From a checkpoint of a small class-conditioned image flow-matching model: arch unet.
Rows from block 2 of a small class-conditioned image flow-matching model, named by matrix and row number. Rows with one number belong to one channel. Each number is 128 + 32 x the weight over its row's rms, rounded and kept within 0 to 255. All counts start at 0. After the name is the row's rms in percent of the matrix's.
After each channel's rows are labels from the 100 images, of 14976 (inputs lightly noised), where the channel reaches its highest value: "place" is the part of the image that holds the peak. Only what is clearly more common there than usual is listed. The data: photos of plants and fungi (iNaturalist). In brackets: how many of the 100, against the usual share in percent.
# convs0: first 3x3 conv (model.enc.1.0.convs.0.weight, 96x96x3x3, each kernel summed), inputs 0-95
# convs1: second 3x3 conv (model.enc.1.0.convs.1.weight, 96x96x3x3, transposed, each kernel summed), outputs 0-95

convs0.88 125 [183 158 172 166 173 127 179 146 159 142 155 145 155 136 130 138 145 161 171 143 106 176 168 159 190 149 171 128 122 131 167 174 136 126 143 170 143 128 133 145 202 177 126 166 121 142 158 167 133 158 144 183 186 158 189 173 154 148 138 154 178 157 118 151 192 133 127 168 175 157 152 153 168 161 133 139 115 148 146 141 169 149  92 132 109 167 174  71 154 150 183 129 145 145 121 131]
convs1.88 078 [125 113 123  43 152 155  99 178 171  99 119 160 124 185 160 132 119 139 174 110 147 143 119  82  89 127 111 160 162 127 101 122 111 131 162 129 191  92 133 124 149 124 155 136 148 130 104 114 131 135 118  87 146  98 119 133 125 195 178 148 101 113 134 144  82 113 101 120  95 180 146 163 132  73  92  87  70 194 134 178  59 167 158  98 189 121 161 180 162 162 116 130 124  80 169 127]
place: top left (35 vs 9.8)

convs0.63 096 [182 129 165 167 160 116 181 196 110 127 177 156 128 156 122 170 147 114 164 145 123 157 191 154 195 133 154 199 140 144 184 162 119 139 136 144 176 135 139 165 185 155 123 157 123 144 169 130 105 149 125 138 185 146 172 177  86 180 102 168 158 118 124 143 189 115 157 135 176 155 146 139 125 183 112 127 156 141 146 150 144  71  77  96 123 165 145 140 123 112 162  95 144 141 115  89]
convs1.63 080 [154 136 130  71  96 130 140 116 179 103  83 149 157 186 129 160 154 125 136 189 131 188 172 137 143 144 144 122 157 150 113 136 127 129 117 148 109 132  84 117 116 138 184 116 129 116 135 130 120  99 151 141 158 117 136 124 164 118 148 135  91 159  71 151  57 147 108 172  82 169 113 119  76  75 128 131  78 157 122 134  56 173 168 149 200  98 167 109 210 152  78  69 151 125 138 114]
place: bottom right (27 vs 9.8)

convs0.74 109 [170 142 188 173 160 130 168 141 128 137 154 142 162 148 160 147 146 159 145 117  93 162 160 168 165 123 188 142 116 150 168 162 159 112 136 189 140 142 147 121 207 184 150 159 126 143 141 161 123 137 123 170 196 145 194 168 148 138 129 153 177 127 133 150 184 158 110 169 193 156 170 140 134 188 113 146 118 143 144 130 184 188 141 124 139 163 168 138 152 145 174 124 139 175 109 145]
convs1.74 069 [146 154  84  97 140 110 110 113 121 134 121 174 124 166 112 102 141 107 155  96 170 130 102  61 112 115 106 141 166  95 105 109  78 116 157 128 189 135 135 160 150 100 156 193 138 105 104 141 139 169 127  81 135 118  77 100 110 196  99 203  88 156 133 154  85 116 165  80 116 155 121 144 149  66 108 122  98 150 143 198  99 163  86 150 164 131 175  99 202 135 109 151 164 105 162  99]
place: top left (40 vs 9.8); top centre (38 vs 11.7)

convs0.61 094 [159 119 180 184 151 132 183 184 130 129 172 142 129 121 144 122 148 116 157 149 107 159 167 170 191 113 169 154 136 117 149 149 145 129 136 163 142 134 180 173 210 179 146 180 146 130 162 125 129 180 121 158 196 135 184 151 129 174  97 124 167 156 139 158 195 160 150 118 160 163 136 159 140 164 134 122 142 140 161 149 149 129 102 159 102 186 167 137 132  99 159 102 141 197 139 166]
convs1.61 074 [122 168 152  95 140 139 122 165 137  83  96  91 144 153 186 157 172  84 112 127 159 157 142  87 150 122 125 127  68 122 129 132 127  88 168 147  83  80 137  95 127 148 153 107 107 113 146 102 143  98 178 188 115 123 129 114 172 175 149 165  92 148  78 150 139 162 168 139  57 171 103 120 135  63  85 152  62 139 126 118  92 160 143 121 195 122 200 112 183 161 139 154  98 116 138 158]
place: bottom right (100 vs 9.8)

convs0.34 114 [186 106 190 149 174 131 144 191 128  90 147 101 126 100 121 182 118 153 158 211 106 148 130 106 166 118 124 160 113 120 169 142  99 138 125 190 172 127 124 162 157 130 129 194 129 141 119  84 142 131  91 139 143 140 142 178 123 202  82 182  89 132 109 118 172 112 159 143 157 112 181 143 173 152 134 106  96 119  92 147 152 140  82  76 179 133 176 134 174 114 135 180 138 148 112 147]
convs1.34 144 [ 97 122  53  79  98 163 109  61 130 152 145 141 178 152 109 140 131  88 109 117 115 117 162  90 169 188 130  96 167 138 147 130 138 154 108 134  19 169 143  30 143  98 102 124 133 121 175 167 105 111 127 155 136  96 152  87 184 129 104 153 191 104 145 119 102 112 126  93 122 107 153 143 122  82 138  97 115 116 131 130 118 154 170 150  90 114 101  63 139  93 136 119 110 128 140  94]
place: bottom right (37 vs 9.8); top right (30 vs 9.8)

convs0.75 099 [151  93 190 177 157 141 166 173 132  86 174  92 111 132 137 187 158 169 157 105 116 122 135 202 170 117 148 136 104 117 162 147 146 120 139 192 133 129 143 170 167 133 159 188 113 130 145 117 128 198 119 161 142 185 142 185 141 155 115 111 122 141 138 139 186 146  85 156 190 160 162 136 133 146 147  95 118 166 143 121 159 176 124 149 153 164 176 127 184 128  84  91 128 173 152 159]
convs1.75 075 [166 155  97  83 110 128 123  92 152  99 154 153 181  81 173  78 113  82 161 110 159 202 137  99 156 106 142 130 151 149 132 126  63 146 174 154 176  81 120 153  88 149  91 151 194 136  85 104 164  80 175 152 111 130 120 158 167 154 135 130  84 124 122 130 121 171 173  67 128 192 126 101 111 105 102 131 139 105 155 131 110 106 124  99 179 154  70 131  86  98 129 178 155 119 121 155]
place: top left (44 vs 9.8)

convs0.56 079 [136 128 209 188 129 198 168  57 146  44 151 138 125  96  94 122 108 153 100 186 149 138 106 151 157 125 174 163 111 154 143 135  82 104  80 160 102 113 178 163 147 170 132 140 136 164 128 132 101 118 121 157 140 178 136 141 134 102  57 116 119 116  92  97 174 142 129 184 172 130 161 101 105  93 170  87 122 131 118  96 144 148 135 109 155 164 161 113 176 126 168 119 123 157  87 108]
convs1.56 099 [113 139 127 157 109 120 126 126  84 207 175 125  56 130 130 148 120 107 136 141 140 148  85  67  71 114 104  75 188 125 135 100 179  96 117 142 187 132 120 120 158 147  98 176 166 112 149 113 142 179  43  97 119 113 138 132 131 203  89  83 114 155 149 125  99 113 130 107  89 165 123 159 123 148 131 169 114 152  99 202 131 135 125 131 107 158 153 180 118 105  96 174 152  94 162 107]
place: top left (95 vs 9.8)