python train.py --arch="unet" --model="class-conditioned image flow-matching model" --image_size=32 --horizontal_flip=true --targets=["species"] --num_classes=500 --norm="layernorm" --hidden_act="mish" --scale_shift_norm=false --init="torch_default" --residual_init="none" --max_grad_norm=5.0 --batch_size=128 --epochs=64.3 --weight_decay=0.1
Rows from block 7, named by matrix and row number. Each number is 128 + 32 x the weight over its row's rms, rounded and kept within 0 to 255. All counts start at 0. After the name is the row's rms in percent of the matrix's.
# emb: conditioning projection (model.mid.2.emb.weight, 96x192), inputs 0-95
emb.72 048 [147 147 146 103 104 130 131 118 137 140  61 103 164 142 122  76  47 207 173 153 117 120 129  91 137  70 126  92 155 162 136  84 146  93 122 161  70 103 118 121 118  94 114 171 113 139 151 127 141 184 119 105 115  96  91 133 108 116 134 193  90 130  55 128 160 131 114 109 135 128  95 129 123  71  96 124 164 107 107 148  71 138 112  94 167  64  84  71  78 104 122 124 157 125 117 105]
emb.73 086 [138 113 129 104 134 147 137  95 147 134 101 129 100 148 155 146 121 159 210 104 129 139 150 127  99 115 140  88 112 204 161  85 141 103 132 169 128 147 111 115 184 185 132 154  97 143 126 141 151 165 107 108 115 100  38 151 156  37 160  83 127 112 126 179 172 135 141 187 136 148  40 136 147 127  99 128 138 111 107 137 105 149  64 121 130  91  96  97 107 125 125 120 146 114 111 101]
emb.74 122 [105 108 181 131 119 100 164 140  86 143 120 129  80  61 114 172  69 167 104 162 131 189 101 112 206  62 142  88 154  81 155 142 155 112 171 146 146 146  96 141  93 124 137 121 214  73 129 133 134 117 152 200 129 119 158 135 133 161 148 155 142 186 113 107 146 114 118 113 134 156 233 134 116 159 114 146 155 148 130 132 145 161 158 123  89 152 147  94 128  97 129 147 141 112 117 136]
emb.75 074 [105 102 155 140 106 115 146 101  97 156  67 131 100 100 118 137  34 170 147 118 140 173 151  88 202 107 145  43 123 107 145 125 133 105 139 159 124 117  82 119 100 129 135 127 199  51  85 117 131 147 118 188 111 115 144 138 154 116 132 157  96 162  86 106 118  63 120 104 130 145 212 127 108  95 112 141 164 135 120 134  90 133 113 106 112  94 125  61  88 101 138 108 147 121 135 164]
emb.76 100 [102  74 145 102 138 106 178 141  81 124 110 133  64  75 134 140 135 136 137 134 153 222  95 137 145 102 152 104 138 131 167 105 159  98 181 143 182 156 103 120 122 170 140 116 180  78 115 156 154 123 157 181 163  97 106 163 170 107 173  77 166 173 162 155 158 134 148 156 143 173 161 145 130 172  96 159 150 142 103 139 158 177 135 132  47 141 138  82 135 133 133 163 152  93 124 122]
emb.77 110 [145 134  65 119 124 154 104 108 174 106 113 112 172 175 131 113 186 130 159 109 123 102 132 141  65 147 120 190  98 194 131  89 124 118 115 166 138 122 142 131 152 130 110 128  20 173 135 126 143 186 124  77 158 113  87 121 126  78 129 111  89 100 134 152 133 184 143 182 136 118  19 135 138 107 114 129 113  99 104 144  99 127 131 111 134  92 109 119 118 170 122 112 139 120 149  95]
emb.78 064 [146 162 109 110  82 127 108 106 164 153 112  93 186 178 111  98  69 204  95 120  99  89 109  82 124  96  86  93 128  95 111 171 148 137 105 116  67  87 116  98 116  84  94 132 112 186 139  78 112 136 102 110 100 144 161  80 128 124  87 230 100 132  70 129 117 129 102 119 125  91 151 123 110  60 137 113 112 131 153 131  67 118  93  91 185  88  85 142  79 139  96  75 130 139 119 153]
emb.79 080 [103 143 215 149 104  92 169 152 104 139 108 116  84  74 119 167  59 175 105 138 117 161  89 105 180  63 134  75 124  99 171 123 164 103 171 153 124 150 123 149  93 116 124 115 209  94 138 122 137 110 166 190 121 116 173 139 153 170 151 184 145 175 121 126 148 120  99 129 140 150 229 141 132 142 106 152 153 110 137 136 127 161 162 110 123 159 126  84 116 108 120 136 137 133 120 145]
emb.80 095 [148 152 143 143 105 114  74 134 131 118 182 105 154 142 110 122 141 104  78 150 101  84 141 112 128 137  75 141 161  83  93 151 109 164 102 106 118  86 142 127 112 106  98 146 151 144 145  86 101 128 115 112 123 156 183  78 114 195  54 168 138 131 117  90 115 125  89  92 121  79 183 119 111 131 161 116 101 120 144 126 106 111 159 124 163 143 146 228 123 124 107 103 113 159 154 160]
emb.81 075 [ 99 139 108 140 119 155 144 140 168 114  89 115 157 148 165  75 135 173 179  77 128 134  85 112 111 110 143 125  98 165 146  84 162  94 138 172 104 161  96 111 124 116 118  80  84 188  85 106 158 173 143 129 128  89  85 158 138  80 163 132  77 118 156 163  99 158 156 166 147 164  73 146 169  95  92 118 143 126  85 148  96 136 133  99 131 127  93  74 132 136 122 115 154 101 121 105]
emb.82 072 [114 109 173 100 105 121 150  78  81 156  89 123 109  86 128 102  50 208 116  93 138 169  60  82 204  99 153  64 156  81 136 121 142 107 173 149 120 130  89  81 104 117 125 137 199 151 119 101 140 151 143 158 111 116 187 145 141 164 132 145 109 156 127 149 124  82 140 126 135 148 238 130 161 142 117 114 127 168 119 137 106 143 171 103 110 119 135  76 108 106 123 147 152  94 140 187]
emb.83 094 [100 146 181 138 116 109 160 121 103 155 109 132  81  73 129 165  50 157 111 147 121 177  76 112 201  73 149  55 152  97 151 132 143 111 150 147 127 139  84 118 122 119 143 134 208  82 121 131 138 107 123 178 110 111 143 144 141 171 148 168 125 174 117 120 144 103 116  95 130 152 236 128 119 133 114 144 162 129 119 133 140 140 154 117 100 131 112  98 117 105 122 134 145 129 130 137]
emb.84 169 [132 103 128 128 175 143 138 171  99 109 207 165 113  98 117 143 200  42 101 151 143 126 155 184 106 189 137 168 127 118 127 153 103 160 143  79 172 139 155 142 149 157 161 111 163  92 155 171 122  79 159 134 152 149 139 129 112 157 133  73 177 136 166 133 139 135 125 125 126 127 125 130 128 185 156 109 125 132 142 113 201 141 117 193 109 179 178 202 183 117 140 169  90 141 130 104]
emb.85 094 [143 114 107 104 133 136 149 116 147 132  98 122 155 178 185 112  88 171 208  79 145 118 113 130  84 132 146 107 102 186 148 115 160 101 130 163 129 140 119 111 146 154 130 102  91 161 111 148 156 145 125 117 120  92  88 160 142  51 166 130  92 102 123 184 132 121 168 174 139 151  64 138 164  90  95 144 123 140  93 144 125 122  60 114 127  96  76  93 102 151 118 131 157 114  98 113]
emb.86 084 [132 182 164 124 110 129  85 112 150 132 163 119 149 140  90 146 130 141  42 143  93  56 124 103 123  88  92 116 139 101  95 157 109 164 102 132  99  94 124 124 133  91 114 159 139 151 170  74  99 132 118 101 123 171 188  83 101 184  69 171 155 128  99 101 128 141 102  84 109  72 148 109 114  95 172 104 110 116 169 116 113  96 160 119 162 136 122 203 127 132 120 101 115 142 154 160]