config.yaml
model: "class-conditioned image flow-matching model"
conditioning: "class"
objective: "flow_matching"
targets: ["species"]
widths: [48, 96, 96]
attention: true
init: "torch_default"
residual_init: "none"
beta2: 0.95
grad_clip: 5.0
steps: 22700
epochs: 64.3
Rows from block 6, named by matrix and row number. Rows with one number belong to one attention dimension. Each number is 128 + 24 x the weight over its row's rms, rounded and kept within 0 to 255. All counts start at 0. After the name is the row's rms in percent of the matrix's.
# q: attention query (model.mid.1.attn.q.weight, 96x96), inputs 0-95
# k: attention key (model.mid.1.attn.k.weight, 96x96), inputs 0-95
q.2 133 [133 170 128 110 109 104 144 125 114 106 155 107 173  74 113  99 112 147  96 115 115 168 131  79 127 138  84  89 113 126 134 122 148 146 120 169 156  96 138 138 133 149 143 118 143 129 127 128  95 100 100 155 132 174 160 150 124 141  68 166 133 123 145 137 166 129 144 115 131 136  93 133 124 179 118 131 134 117 185 145 132 123 173 124 126 121 117  86 144 111 114 153 135 124 143 103]
k.2 130 [139 161 120 118 124 138 144 109 127 100 163 106 151  67 118  88 104 156  94 123 113 157 153  83 119 138 103  80 123 118 140 114 132 153 113 163 135  80 141 138 143 153 138 104 152 142 131 109 115 110  97 170 128 159 143 143 126 131  81 147 155 135 136 134 176 114 132 127 123 136  95 130 133 202 115 126 135 101 175 131 141 129 173 114 135 132 101  87 127 113 104 136 155 119 128 103]
q.3 102 [120 130 124 117 147 114 133 124  95 160  98 109 119  87 137 142 200 142 135 184 137 120 112 104 104 107 147 157 118 164 105 115 120 128 112 141 175 135 112 161 172 185 116 110 127 127  94 131 121 162 126 153 130  98 147 102  79 132 147 158 130  84 141 110 143 130 139 136 139 105  96 114 137 106 151 109 127 123  93 165 142 113 136 127 139 118 152 111 100 178 153 148  91 119 113 146]
k.3 101 [153 113 107 137 155 120 142 120 103 140  85 102 133 104 130 126 174 151 151 196 107 129 125  98 107 137 152 154 120 181 124 116 110 158 128 127 167 144 119 160 165 158 116 109 143 145 105 139 127 149 105 160 106 101 144  98  88 153 173 126 170  96 147 132 131 101 115 144 139 107  94  86 113 102 158 128 134  96  80 137 137 140 133 116 126 129 145 117 106 160 146 140  82 119 111 135]
q.4 129 [154  96 155 141 117 163  94 125 123  95 138 167  86 118 101 135 144 158 138 132 112 123 136 121 108 107 126 136 118  98 130 133 147 184 106 163 116 129 113 145  67 150  94 140 122 195 132  92 149 127 101 115  82 130  87 146 136  88 151 129 105 147  93 142 111  98 145  86 136 119 154 141 141 125 120 146 117 123 136 138 146 129 161 165 137 140 111 145 132 149  96 113 139 102 145  77]
k.4 128 [111  94 159 139 135 129  88 129 111  91 122 159  74 144  95 137 129 141 158 131 132 129 123 130 113  87 120 141 112 101 122 132 154 163 121 167 143 134 132 122  81 167 109 144 132 177 133 127 159 146  72 103 103 153 111 145 135 146 153 146  87 150  90 131 123  97 128  80 118 120 163 156 138 127 128 135 122 119 132 129 147 108 146 154 146 130  97 179 130 163 115 129 146 109 133  67]
q.5 116 [116 146 149 111 171 145 151 157 132  83 168  96 144  97 118  69 152 163 111 175 129 116 171 100 130 137 131 133 163  72 155 134 152  90 124 117 121 106 124  89 110 145 120 104 117 147 149 170 117 118 135 122 139 115 119 138 136 120 141 107 115 127 111 144  69 126 170 154 148 142 129 116 106 152 119 111 105 162 149 148  79 135 131  89 153 115 113 111 139 116 155 119 140 112 133  95]
k.5 114 [128 155 166 131 192 134 142 161 132 100 181  87 133 104 119  98 140 167 127 180 120 122 161 104 152 114 137 142 169  66 148 130 134  94 124 117 135  88 128  91 123 152 127  99  85 127 152 154  98 109 128 122 112 134 126 126 123 118 130 122 130 109  95 129  91 117 155 140 151 138 161 100 142 143 122 101 119 157 154 156  89 130 137 117 126 124 107 127 126 122 160 120 155 114 101  83]
q.6 118 [ 92 152 100 108 165  99 127 158 134 132 117 155 152 120 119 148 119 121 136  81 142  78 155 176 144 108  71 122 143 124 117 192 141 169 123 127 141 110 141 128 171 152 150 143 114  54  91 138 137 146 116 135 134 119 173 138 123 135 152 112 141  97 133 153  93 164 135  98 124 132 107 145 118 138 121 110 128 129 147  85 133 123 107 149 134 145 139 124 108 127 124 150  75 138 114 133]
k.6 120 [111 148  97 116 151  61 155 149 141 154 111 144 150 114 107 135 127 139 116  89 139  62 146 163 143 118  87 126 152 123 126 181 150 168 132 116 118 103 133 130 170 155 155 126 106  70 123 144 145 136 126 146 138 113 157 138 127  99 144 103 144 102 142 161  77 172 127 117 122 143  82 129 125 139  99 121 128 124 153  87 136 136 121 150 115 145 150 119 120 129 136 140  75 124 122 121]
q.7 105 [129 147 136 155 119 117 105 143 141 134  79 110 106 139 128 130 141 112 172 131 149  84  86 117 114 150 188 148 110 135 120 137 121 122 134 116 132 139 124 137 124 189 109 121 176 146 135 127 188  98  99  94 122 107 125 116 130 126 108 172 140 113 136  58 131 160  71 160 106 128 144 138 122 147 144 119 136 115 106 127 150 141 136 107 103 123 141 138 142 147 121  98  99 100 147 179]
k.7 110 [148 147 149 163 103 101 101 127 126 146 102 123 115 126 131 148 134 117 189 130 112  81  92 135 123 129 156 151 118 144 139 140 106 136 131  97 129 125 121 133 138 151 124 109 174 147 127 136 179  88 102  87 117 123 125 113 133  71  97 150 136 118 143  75 150 167  82 172 123 141 152 107 126 129 147 134 135 151 106 113 156 155 139 106  99 117 137 129 126 139 135 119  98  98 156 195]
q.8 122 [150 158 155 104 139 147 184 127 120 160 138 118 185 121 155 122 136 145 167 129  95  82  93 121 121 175 144  88 101  85 116 126 133  95 171 113 119 129 133 112 157 125 103 125 134 127 139 113 142 121 149 142 126  76 142 102 150 136 120 131 143 130  79 118 115 155 145 137 131 104 151 102 118 127  91 104 148 107  61 104  87 171 130 113 136 142 148 145 125 128 119 107 133 146 121 153]
k.8 120 [173 152 184 103 147 113 162 128 120 164 151 130 176 138 146 158 148 142 159 120  92 101 100 138 118 181 127 112 107 101 107 125 130  94 153 126 134 144 134 125 161 141  82 130 115 108 133  95 118 115 139 126 112  85 144 114 156 135  96 154 116 119  86 115 117 177 158 126 135 114 164 113 113 102  87 110 124 104  82 111  89 156 136 107 123 120 163 158 118 115 133 151 131 123 127 151]