A small class-conditioned image flow-matching model, trained from scratch: 22700 steps, batches of 128.
Rows from block 2, named by matrix and row number. Each number is 200 + 30 x the weight over its row's rms, rounded and kept within 0 to 999. All counts start at 0. After the name is the row's rms in percent of the matrix's.
# emb: conditioning projection (model.enc.1.0.emb.weight, 96x192), inputs 0-47
emb.7,087,167,211,237,119,182,184,176,257,160,198,190,170,181,174,195,241,164,223,228,194,188,192,200,210,148,209,168,187,218,210,185,210,205,211,205,203,195,193,229,201,203,242,167,213,230,247,234,197
emb.8,068,270,228,208,237,213,204,198,125,238,231,233,228,164,211,186,230,196,203,195,193,187,217,172,174,224,198,218,207,203,227,239,158,211,191,211,226,177,209,219,218,195,135,209,239,193,226,173,162
emb.9,060,221,186,176,163,147,214,207,185,156,234,173,184,199,200,244,217,197,265,241,200,220,192,216,187,192,220,221,249,226,189,216,150,189,182,238,251,173,177,203,203,240,224,182,227,175,256,229,159
emb.10,072,246,152,139,174,156,176,190,138,134,260,207,194,211,222,242,168,206,237,179,244,216,209,176,203,249,189,212,238,189,155,203,229,193,193,227,166,204,164,197,190,196,205,196,257,180,215,202,232
emb.11,207,219,199,195,233,278,240,252,216,228,214,256,264,206,186,180,191,217,157,183,211,227,222,207,239,208,212,261,184,193,231,218,243,202,215,219,186,237,245,187,191,232,215,271,174,226,185,200,253
emb.12,076,270,152,231,223,163,162,195,173,155,246,184,191,204,249,249,173,175,198,257,216,224,142,258,208,168,251,198,225,152,216,216,178,203,181,232,194,265,175,228,222,173,197,184,209,200,171,196,217
emb.13,127,235,222,144,274,215,231,213,186,277,224,174,216,242,263,216,197,198,207,222,210,192,219,233,208,226,224,215,227,210,242,209,224,225,193,165,233,151,187,199,209,196,171,222,222,118,213,173,216
emb.14,117,214,168,145,229,193,164,171,192,221,204,188,185,160,229,190,201,273,165,193,210,177,243,231,208,192,221,188,281,228,190,213,150,191,192,223,175,209,187,228,235,156,156,178,214,123,176,199,201
emb.15,125,217,209,202,263,193,212,219,259,237,211,186,202,223,199,247,228,133,255,233,182,197,210,230,185,261,235,203,235,177,184,200,188,233,193,186,273,144,192,175,242,183,181,201,178,183,190,191,198
emb.16,095,233,216,166,224,254,203,233,192,206,242,152,244,257,228,197,172,172,247,235,203,220,165,194,216,198,188,255,255,182,218,204,187,205,194,210,213,210,164,212,223,163,124,248,160,105,227,203,246
emb.17,117,268,170,248,223,202,133,178,239,185,243,248,192,200,173,187,200,173,220,239,198,206,211,225,226,222,226,179,265,161,197,217,206,234,200,253,206,248,198,263,253,130,196,175,176,225,186,232,217
emb.18,087,220,175,157,227,171,217,204,121,175,252,177,188,167,213,206,167,192,175,174,247,197,200,197,204,235,185,199,215,232,210,205,226,195,192,219,158,210,168,191,178,182,154,198,250,156,186,188,209
emb.19,089,190,181,188,283,163,250,217,189,257,256,167,186,191,176,182,212,145,155,191,183,173,217,229,196,280,203,184,194,227,233,194,241,220,188,174,239,212,200,153,195,185,192,193,159,202,133,176,168
emb.20,109,129,225,199,212,158,219,202,205,222,212,147,158,261,232,168,186,180,221,219,212,159,184,177,146,262,167,166,205,204,135,174,226,228,197,141,213,172,185,214,235,147,195,170,173,132,197,160,133
emb.21,103,273,167,172,147,169,208,156,165,164,242,214,205,241,199,248,194,188,208,208,210,223,216,152,196,271,226,203,214,179,127,204,249,179,195,176,169,198,145,250,248,197,227,189,181,186,244,170,235
emb.22,137,268,168,157,214,246,235,204,121,199,237,246,265,195,232,222,193,233,209,196,202,218,218,193,194,203,225,248,205,227,224,229,180,192,196,221,195,197,205,201,175,228,189,244,214,184,241,164,210
emb.23,080,201,148,149,223,161,210,203,257,182,170,200,205,224,207,276,208,242,219,174,207,208,217,205,206,188,183,209,213,212,139,207,241,193,198,182,152,175,195,188,163,240,296,204,212,254,218,194,225
emb.24,089,148,205,147,206,168,221,198,198,215,172,182,177,216,204,223,239,224,168,182,204,179,197,197,175,218,203,173,202,168,185,204,218,188,198,145,209,168,234,165,228,237,226,171,243,230,193,154,150
emb.25,095,153,209,141,175,180,214,223,144,235,202,144,188,234,232,176,184,240,199,156,185,209,203,159,174,179,115,206,189,195,210,182,234,190,187,205,179,233,185,184,178,222,204,198,210,173,198,222,182
emb.26,113,177,195,273,235,175,133,192,251,182,202,227,171,137,135,175,203,195,209,227,206,167,193,210,202,170,182,179,186,201,198,234,171,245,196,250,190,276,240,215,185,164,200,161,157,253,166,204,156
emb.27,072,191,213,236,210,201,161,159,247,220,163,289,172,186,179,191,185,212,196,207,202,185,213,199,179,176,189,152,194,196,203,205,196,247,193,243,219,236,258,200,152,201,213,147,190,239,186,195,142
emb.28,072,169,176,180,212,162,240,243,199,228,221,173,183,218,213,197,201,162,238,187,187,196,268,177,193,307,197,194,175,218,181,195,254,236,192,170,253,183,188,153,188,209,259,200,206,250,159,198,198
emb.29,085,200,195,146,214,167,237,218,171,247,233,175,179,237,215,181,179,176,185,228,161,211,213,194,228,260,231,191,256,165,230,195,210,216,190,197,206,190,188,196,242,179,177,190,184,124,177,215,218
emb.30,084,210,133,140,138,152,199,195,201,114,241,231,192,190,206,247,197,215,235,155,207,212,252,146,215,268,171,202,213,203,101,204,252,177,196,238,154,166,188,182,184,223,254,193,215,230,223,202,223
emb.31,125,188,181,151,203,185,221,201,106,218,224,167,191,206,248,175,174,242,177,180,194,186,209,193,175,176,161,195,168,225,243,193,255,206,194,200,163,237,190,196,154,212,218,195,254,190,183,205,172
emb.32,072,219,139,193,188,150,212,179,229,171,174,207,198,206,213,267,214,222,193,235,174,192,191,236,167,146,250,198,197,194,189,222,161,175,195,197,197,226,204,193,168,263,285,193,167,258,204,158,186
emb.33,125,205,187,261,220,183,152,218,199,168,184,172,192,124,181,233,202,187,151,199,187,227,198,226,256,177,238,196,184,178,232,207,157,146,190,202,164,207,198,199,191,168,192,200,185,246,130,228,251
emb.34,144,196,190,184,116,205,186,204,134,150,248,208,185,167,215,158,187,220,216,179,197,187,205,160,176,184,156,200,192,226,193,213,177,210,197,255,152,207,186,230,211,191,158,186,235,157,246,231,169
emb.35,062,219,201,186,235,281,223,230,132,215,247,176,276,176,218,173,187,168,218,201,215,208,246,221,177,264,162,250,201,217,210,188,188,192,191,201,232,163,179,183,197,163,141,268,218,154,182,193,207
emb.36,075,242,143,126,241,189,198,195,217,190,209,203,211,243,240,277,177,201,211,226,223,183,210,199,193,212,269,202,242,158,163,210,225,211,197,187,167,151,166,226,193,197,212,209,232,173,203,171,233